Weights of a small image super-resolution model.
Data: trained on regions of photos with short descriptions (Visual Genome), 14.8 epochs.
Rows from block 3 of a small image super-resolution model, named by matrix and row number. Rows with one number belong to one channel. Each number is 128 + 32 x the weight over its row's rms, rounded and kept within 0 to 255. All counts start at 0. Numbers have three digits each. After the name is the row's rms in percent of the matrix's.
After each channel's rows are labels from the 100 images, of 14976, where the channel reaches its highest value: "patch colour" is the nearest of a few named colours to the mean colour under the peak. Only what is clearly more common there than usual is listed. The data: regions of photos with short descriptions (Visual Genome). In brackets: how many of the 100, against the usual share in percent.
# convs0: first 3x3 conv (model.blocks.3.convs.0.weight, 96x96x3x3, each kernel summed), inputs 0-95
# convs1: second 3x3 conv (model.blocks.3.convs.1.weight, 96x96x3x3, transposed, each kernel summed), outputs 0-95

convs0.8 096:119174126115094112128128130148101117138141083140134152089137124143113139151099089065105181133139091070151152110160142164171173110100132172114147090108094129140151154145149180172069137098148105081124188106115181100097080174165136138136166195036104126146148121085140096123100203094113159173
convs1.8 083:125074129172144195117119141099138125118125135121107131170133141114122155138136152208149132129107128156111125125136138085102060188150125086130115194178117132141099117130117061070190071164117162147096093167166075083112142139128098143112086109183187152120121077136092165117131100190130099078
patch colour: black (54 vs 18)

convs0.55 080:100127160122134118145110095136119103158094145109086103156132139136080124091111092135103134141146133108129147106077082090111157111094049108127148137177111083111153147158101150083094089149116133111166148131100162143103132119145130222173150137112128005148100118054127121128134177195120152063
convs1.55 105:124122118160116073111157146154141148127049122151172088152144147107184061118143125170130107127149174129085104104159138185141092133110154157131076080144071109127135109115168108167123078109150079126144115120137098149075114081145130069181103129124145151125123121177185132197066075099117123189
patch colour: black (46 vs 18)

convs0.48 102:091137130111156132129136125166109094085112116153148148100177119117102108141081111129138079136077125142097144090030113172074130125114113141105108168096136140067160147092146096141133143124113169081146082155086048165142112163127116120142176082009115133130176090113109151152124151103079123130
convs1.48 118:175086115136171163185115142136131139106144095133115114142073115131181127126200135149165081151104142091120106167126165131186132100152101197100145093152099149177114124103201175168148180122110106097155127124097223163108140108157101126103151150087185112094086096098094165109108094110120127159
patch colour: black (42 vs 18)

convs0.38 087:122184171090136119148132151117136164106119145121138131166170139149150126097127077162149110140000137114132144132108098162047125147129093151071153168128141065143119143131133162105135123102107140134130141150097060179137094154130131111155181115167109130124134129099143138129100121131068086127
convs1.38 093:133134092181174152096148129173157067111137134112128108126096112129188153249146140145132118125131121162136071112149144106091156103151152166147130106051098207104158134136136078122173171137133117157153092123137147055146166092131120185142118121092137124139081132150106088166170124143169142097
patch colour: black (55 vs 18)

convs0.77 100:135093097155130150175141087125109137182093168099136139103137154116144089164114098102157090128129103150125167171148144149151124090142117067160125161137099104179178126090115146120095125153121139079124030140120118137166165169167144129057116174077141111152158118130009100159153129149143172098
convs1.77 104:142146179083134099149104239145128145082119125100111095192101165133098176054124142122166122109145150134164095089127147153104095160132136151122118097169188093128121097154100161101171132118111111128111092104119171147111076112129110132144131188121037114140150121140077194091122078112116110099
patch colour: red (25 vs 1.4)

convs0.78 096:140154133127129112150129117144148132167095094116116146130186116135177116141150101111135121136085140157141156172111100090036083118134090118156105136030135138044144153145124165136128130141147088108098133128126015149121109138159143084137170143123185122128145135145050107182125197172119128118
convs1.78 084:111080104109115094089106101132126105100184163079151103141095162159061157088126154116092094153166120105104157079106163137092152135116155121105115089062119120082170091115144117136063066106111135181120104131170075105136183114136148158132118110181138145087160110151170077040138107102136090111
patch colour: black (79 vs 18)

convs0.27 109:131132112167134112155056106132118096122123051115137089071138163130140101105153094136135105152098132093152109126156127099164121128139120146143095126087122156142123130104140104190157129128132179111127086121170000129117097141136145105131149146094090105181127138116073114105125086129115186127
convs1.27 120:106145143090169124102125137111151181113156185105162039148166060105074161133180181095132114158120099174160147130169130094129092125137117101174135130110183105117114091115103178140135136128141114167127108086126077129126132134156161193088095149058145152064098113112127078129113137161188094146
patch colour: white (26 vs 7.3)

convs0.94 114:115137138107139145130168070145125117114175126112066126088118103117135157135141136143125093135162112096154130081064135139133148125168117167137164139151117067145146032082114081059128133099172124106133125135146185142116140132116119080118160161163015120138124145149082131124129027148118120088
convs1.94 111:120101133113117068127100123145157108068123151151209223116125165143092134114104120146093147103133163142124081125085179093116112163120151076123135116131118155029133100070124154096162167108091079140136100157155115129106179114108120119103126112172139159136171147110065164105160112155152144056
patch colour: red (30 vs 1.4)

convs0.28 086:133065126139089063178110138107163114131153104128128097161113134151167068145039120058122169117113114196138199129142114141174168071111084108166171105136119107095115133167144141107140126142162147114111191111187127110091143122097164174144146180135169111148154088129140144087104130092127083104
convs1.28 084:151161141128150183158147170128103173150165144133119100177130105081110152132139089129165104105112132080097136139146148113099088098184158119099107141197138191195175091116116146183122160106088110129089107141101134148114081170146095064069090066086108181123163157157144090145128116148144090180
patch colour: white (49 vs 7.3); pink (42 vs 10.6)

convs0.82 103:128125107055118089135116152118084056133125159154067105193162060133188062140126106096109153156115077176121155143112137089161055095131145181117112120165102131103121101129156120151127118178119118080104175071167164142124154162122127136157158118177105148171132169178132094081119109133150142130
convs1.82 102:135148144129078165105068111075141179116155130112118086094119150129129191125137161101135163079135128097086140181104130129089175105166154140091153131116117135153146148138090046097140138111149157124182150152157230144127109086072151070087114142185181116153092183162156146139132118126127086126
patch colour: black (58 vs 18)