A small image super-resolution model, trained from scratch: 14.8 epochs.
Rows from block 4 of a small image super-resolution model, named by matrix and row number. Rows with one number belong to one channel. Each number is 128 + 24 x the weight over its row's rms, rounded and kept within 0 to 255. All counts start at 0. Numbers have three digits each. After the name is the row's rms in percent of the matrix's.
After each channel's rows are labels from the 100 images, of 14976, where the channel reaches its highest value: "patch colour" is the nearest of a few named colours to the mean colour under the peak. Only what is clearly more common there than usual is listed. The data: regions of photos with short descriptions (Visual Genome).
# convs0: first 3x3 conv (model.blocks.4.convs.0.weight, 96x96x3x3, each kernel summed), inputs 0-47
# convs1: second 3x3 conv (model.blocks.4.convs.1.weight, 96x96x3x3, transposed, each kernel summed), outputs 0-47

convs0.59 079:118124110128134100107128095130122092146070113132111105122089135146113124147118148126138088106120136041136162120080078165110140083122111146157141
convs1.59 103:140208146113143133108124147116100116175160089105153087164158164127136145134145094176122143136163125142121127133131172149172127122115137134104115
patch colour: white

convs0.80 119:113153139098123128104124128139126131104135091138084143158111125119139117129128134131117143126045123126143133108098136131035112123125141149124127
convs1.80 101:139132107132103091113125122128113118133140146156087131118142128112132175108110144103104099124180126149126106119107150119092107139101159155166100
patch colour: white

convs0.38 107:120174160156131130126117079099136160122111083135071157097093147142106112067112168128113124140111128110132098133126120108098125130111095097069151
convs1.38 098:084077140109139135120129142123171146109148171156111129122136094119115202169146142124113141107138148120104171112128155130135095129143117086171150
patch colour: pink

convs0.10 095:113146130136091126152118147128136110139131135140112154132115108129138063076133144079123154106101088152115078106143146104155127128104114098091161
convs1.10 093:145119141166131160135081114114140150141146133127145088144122137090125199171134110149121141149142173115130155165144105160129115110159143129143106
patch colour: grey

convs0.27 108:136120144093090093143101107116100083131116119164064136082091118120113122140122158139127098109163116139113096114118188107080112142135118125129115
convs1.27 109:167117119113166147109103114108118121115125168122052145093124163113138141152106126150116106129105143146136093134134085137101089102115166160151078
patch colour: white

convs0.72 109:124195132100093132162118141116140130141138103135088169176136147144118124100124138113102147131117087125121105110136124119101101090107106128124150
convs1.72 085:126062123132129132112127079111114121091139143133198103130081118121152164144161135127146160160128164138131157115110148146159107172159130165118111
patch colour: white

convs0.84 097:090115136111152123132144114105116139139136090116198146120114159138081134136116099133112120131126112155117123137142136131140115124126119133181113
convs1.84 090:166122114107099117152110177123109121103125134104053087083151117116159144127146124115150103137115144161145157113143100109107114131169127068091098
patch colour: white

convs0.17 117:121152152107114150131153101120170114122134132139118105115131124130086135092138135118114135135057108086148145143178110094150132113145122122148131
convs1.17 107:115086121168074079174087117138134159144103149115139101115134102136123130146126169159159144144120171157151126096113137156134095148121143106128095
patch colour: white

convs0.58 100:114101120140115098126135142111123076153160135094154120156089121140114087140095138089113144112142105095127142103128153119151128103123110130122129
convs1.58 091:098091183160121140111144111111119157106130114151188121128115109116121184116172141115108119160125163200141126136142102097123100133148151124143111
patch colour: pink

convs0.54 102:159160098130097111146124137135142097111176127122136102114137145143119142129114102110114159183125130133138128164135152140130170130109100125142113
convs1.54 082:093127140176156122119131172096121167148124171117117153147124096145163121122147135146167104095110148132125131079129146140126093148136145133124111
patch colour: pink; white

convs0.4 102:128123138121091141083127123131130122134170096127125125150080150108130129106132083157115045142089125096147140086071131130075124148107114121139113
convs1.4 115:087109151086158122152209133167126136116107126141133134106187153128108157145165167119124145138140156172151091118109149116089110136156136156086125
patch colour: white

convs0.5 103:126139110123138147098143152106115163137114105146129142132139115117162132141129106181117110129127138143090089171106154096062150145088112135108136
convs1.5 100:144086146140147118094136139135086080125134126140100147173117131135122125125116132111128125131121159142133119108111148146096119123130124148116099
patch colour: cyan

convs0.41 081:114116119145125092183118131129142099146115137119136122134121142132130093178135127126121040117138114146134141153130105114163157102088118188120064
convs1.41 077:137133135171167120101157145137142139151113136147094117126093126162084110148136111135142185111134117114134097124176082150142169101127116091129149
patch colour: white

convs0.8 100:126078142151118105109147074120119114145152140108127159081155125139099138153143136164124141124156132203114175152146131116133128130118142163161125
convs1.8 101:115099135120088154163138150154129125128101112154142122158152093132133120099105148145077135083105156113113131115125145129129108100128140117152128
patch colour: white

convs0.46 112:119123123138091147138123117119139119143160131103158103154083130142108109114133107115119122138150120124140109104136157135133124147134100131098169
convs1.46 104:109115119098140106138157127132130128140103133078160135105147105125146138130114161149130132107143141121102134091137115126146175150122104077145112
patch colour: pink

convs0.3 100:157131157109146159102118102158172113106112131151090116124140143135149098137134098113168103137044123080153103136138131142115131113133097090114143
convs1.3 108:118129126093079116111116081130118148133149127138119118128143126121121191105142139123101136098108128171136117107143156136116078131125167148147117
patch colour: black

convs0.22 107:125081119142144096113172120136080096133125118155096112198112131123172096129120168090155130126139101120118175102145135097139102083141118143127083
convs1.22 107:122153110103113155087098141119121122169141180121074141130111126134102144102133088150124174132103092100101137131106142144132142122127145136114149
patch colour: pink

convs0.2 097:137105100142142125194143100118129114126141149130094122124110128136148099194103081161158136135160118118132160125099138167130112127168135168195106
convs1.2 087:154131128072107123104120147157136122076132147150140158118157108142132162124101146114122158112177155129118142121152152120093110111130151142115144
patch colour: white

convs0.73 115:091100087134143109138148126111114112122120129108158126131082122150163152151144078176124115115131143115117136114133145166134112174131131142130087
convs1.73 082:116133181131087162114087133127125133144172080133130130098166117131115132139105128127124130149090122116151171147127158107066122101127117134142168
patch colour: cyan

convs0.70 097:122174108067129126141112131135156107103120076178135101125153113130156143171087097113156110102114138122117161126120131139054118123115122148111130
convs1.70 108:122105123146106120105156123134092100148138033109146109121168127139122118122184150119092133096127119115151104119137145151138172084122135122136127
patch colour: black

convs0.82 106:126127113124105112101132118131121128112105126080134147119110112122093122114105164067137101101134083116136106112132164129126119110102135130183128
convs1.82 103:111104155139137108096182141121087102106122096151162109201130114118138112142143165167137152115127164131132140125109133117137095186139115120105134
patch colour: red

convs0.36 104:145098129131124135091139199122132133114142096122153134126130154150117160133079137204141075118067097112156120126120166093099140100102139118124141
convs1.36 106:116131120119151131157165099142125152135119130119144120120096049115123091123177140108085134122143151109124142111134100129116162242143109132133130
patch colour: blue