python train.py --train_examples=101725 --crop_scale_min=1 --task="super_resolution" --loss="mse" --norm="none" --activation="silu" --stem="deep" --widths=[96] --lr=0.028 --orthogonalizer="newton_schulz_5" --adamw_lr_other_params=0.0012 --grad_clip=1.0 --steps=11800 --final_lr_fraction=0.1
Rows from block 4 of a small image super-resolution model, named by matrix and row number. Rows with one number belong to one channel. Each number is 50 + 15 x the weight over its row's rms, rounded and kept within 0 to 99. All counts start at 0.
After each channel's rows are labels from the 100 images, of 14976, where the channel reaches its highest value: "patch colour" is the nearest of a few named colours to the mean colour under the peak. Only what is clearly more common there than usual is listed. The data: regions of photos with short descriptions (Visual Genome). In brackets: how many of the 100, against the usual share in percent.
# convs0: first 3x3 conv (model.blocks.4.convs.0.weight, 96x96x3x3, each kernel summed), inputs 48-95
# convs1: second 3x3 conv (model.blocks.4.convs.1.weight, 96x96x3x3, transposed, each kernel summed), outputs 48-95

convs0.72:58 48 46 56 10 54 41 30 47 51 18 25 58 57 67 38 28 65 49 35 27 57 78 46 49 42 64 50 69 41 49 59 56 44 49 52 57 43 52 79 52 44 58 09 58 33 18 38
convs1.72:61 26 42 17 60 57 33 42 41 54 56 69 41 31 50 62 74 49 73 64 45 40 34 46 60 38 58 41 51 70 62 16 46 59 58 70 33 47 37 27 45 47 48 55 41 52 51 58
patch colour: white (41 vs 7.3)

convs0.11:43 00 41 32 42 64 39 61 36 43 30 43 31 52 75 68 42 58 52 50 41 64 59 42 62 46 69 49 53 51 24 45 49 71 64 46 50 67 53 42 39 49 43 62 64 36 48 41
convs1.11:57 23 48 45 07 31 27 63 41 61 62 72 62 47 42 39 60 52 43 53 57 49 49 54 38 48 42 35 37 45 37 59 74 37 42 45 46 41 43 70 23 49 61 39 52 64 49 58
patch colour: black (39 vs 18)

convs0.21:44 26 65 43 25 53 39 74 52 50 44 40 61 54 32 40 64 46 46 44 29 52 65 55 50 72 53 37 57 52 29 38 72 39 42 58 25 62 34 53 13 52 47 62 63 54 56 59
convs1.21:45 67 54 77 84 64 56 32 59 43 46 81 34 28 61 70 45 61 58 50 53 29 31 56 58 32 48 77 58 48 71 58 24 36 65 52 61 54 43 30 67 55 64 59 47 23 54 37
patch colour: white (34 vs 7.3); pink (29 vs 10.6)

convs0.80:33 51 33 48 00 43 37 55 36 05 61 66 51 54 66 33 45 53 63 63 44 75 48 40 49 58 23 59 49 60 61 57 56 27 49 60 48 58 49 66 48 49 41 40 54 42 49 62
convs1.80:47 41 50 20 06 32 66 35 73 46 47 49 44 69 60 96 61 42 70 66 22 13 33 55 42 41 66 57 47 53 53 46 62 32 52 58 58 51 49 58 44 45 62 48 55 28 69 40
patch colour: white (38 vs 7.3)

convs0.16:28 41 35 47 63 39 38 59 64 50 20 51 27 78 81 60 38 33 45 36 47 61 38 39 56 34 55 60 50 21 59 66 11 76 40 58 19 52 51 58 52 43 37 49 57 44 53 17
convs1.16:49 99 58 34 44 42 58 45 87 66 51 32 48 45 52 50 47 54 44 65 41 62 68 58 47 29 47 51 36 63 51 29 88 26 69 57 18 58 46 35 65 61 46 62 51 48 48 43
patch colour: black (47 vs 18)

convs0.39:83 36 36 45 56 37 55 38 76 49 42 59 36 45 03 45 54 25 75 44 42 45 59 30 29 42 45 43 73 67 61 70 68 49 53 30 68 50 50 64 57 44 46 69 52 62 58 48
convs1.39:49 39 58 56 38 54 33 55 49 62 72 68 87 49 37 46 57 70 65 44 58 47 63 48 67 40 53 68 36 50 38 57 76 56 40 55 39 34 68 65 53 46 48 30 43 57 64 67
patch colour: black (43 vs 18); blue (30 vs 1)

convs0.70:61 61 42 37 00 60 47 42 44 15 47 40 50 35 61 67 48 65 46 50 54 41 42 66 40 53 68 57 48 57 59 26 66 53 38 64 63 60 46 24 34 49 43 53 68 48 46 45
convs1.70:29 44 77 48 83 62 40 68 48 32 42 72 58 70 45 51 39 48 37 67 36 54 69 55 46 40 47 38 59 46 05 59 33 40 64 45 54 46 61 60 41 38 51 26 41 61 56 39
patch colour: black (85 vs 18)

convs0.1:52 42 49 31 53 63 66 63 36 38 79 69 30 39 43 39 54 34 51 46 51 57 54 75 79 60 43 51 37 36 62 35 54 39 51 68 54 49 20 34 45 37 57 44 73 68 46 00
convs1.1:32 58 69 22 62 51 24 19 53 51 29 16 63 28 75 64 43 84 71 46 48 74 47 44 61 17 47 55 71 45 47 72 70 63 46 35 60 42 70 42 47 51 59 44 39 65 57 44
patch colour: black (52 vs 18)

convs0.64:38 82 52 51 37 39 30 26 42 29 36 44 50 65 72 52 57 52 53 63 60 57 38 63 77 47 37 52 52 39 55 47 87 00 38 69 55 79 49 39 57 75 27 31 58 48 46 37
convs1.64:76 39 46 50 22 68 74 59 42 64 50 55 59 44 34 60 57 58 29 49 52 74 62 50 34 56 60 49 56 64 50 33 41 11 62 49 18 43 44 28 62 38 45 57 24 51 37 60
patch colour: black (64 vs 18)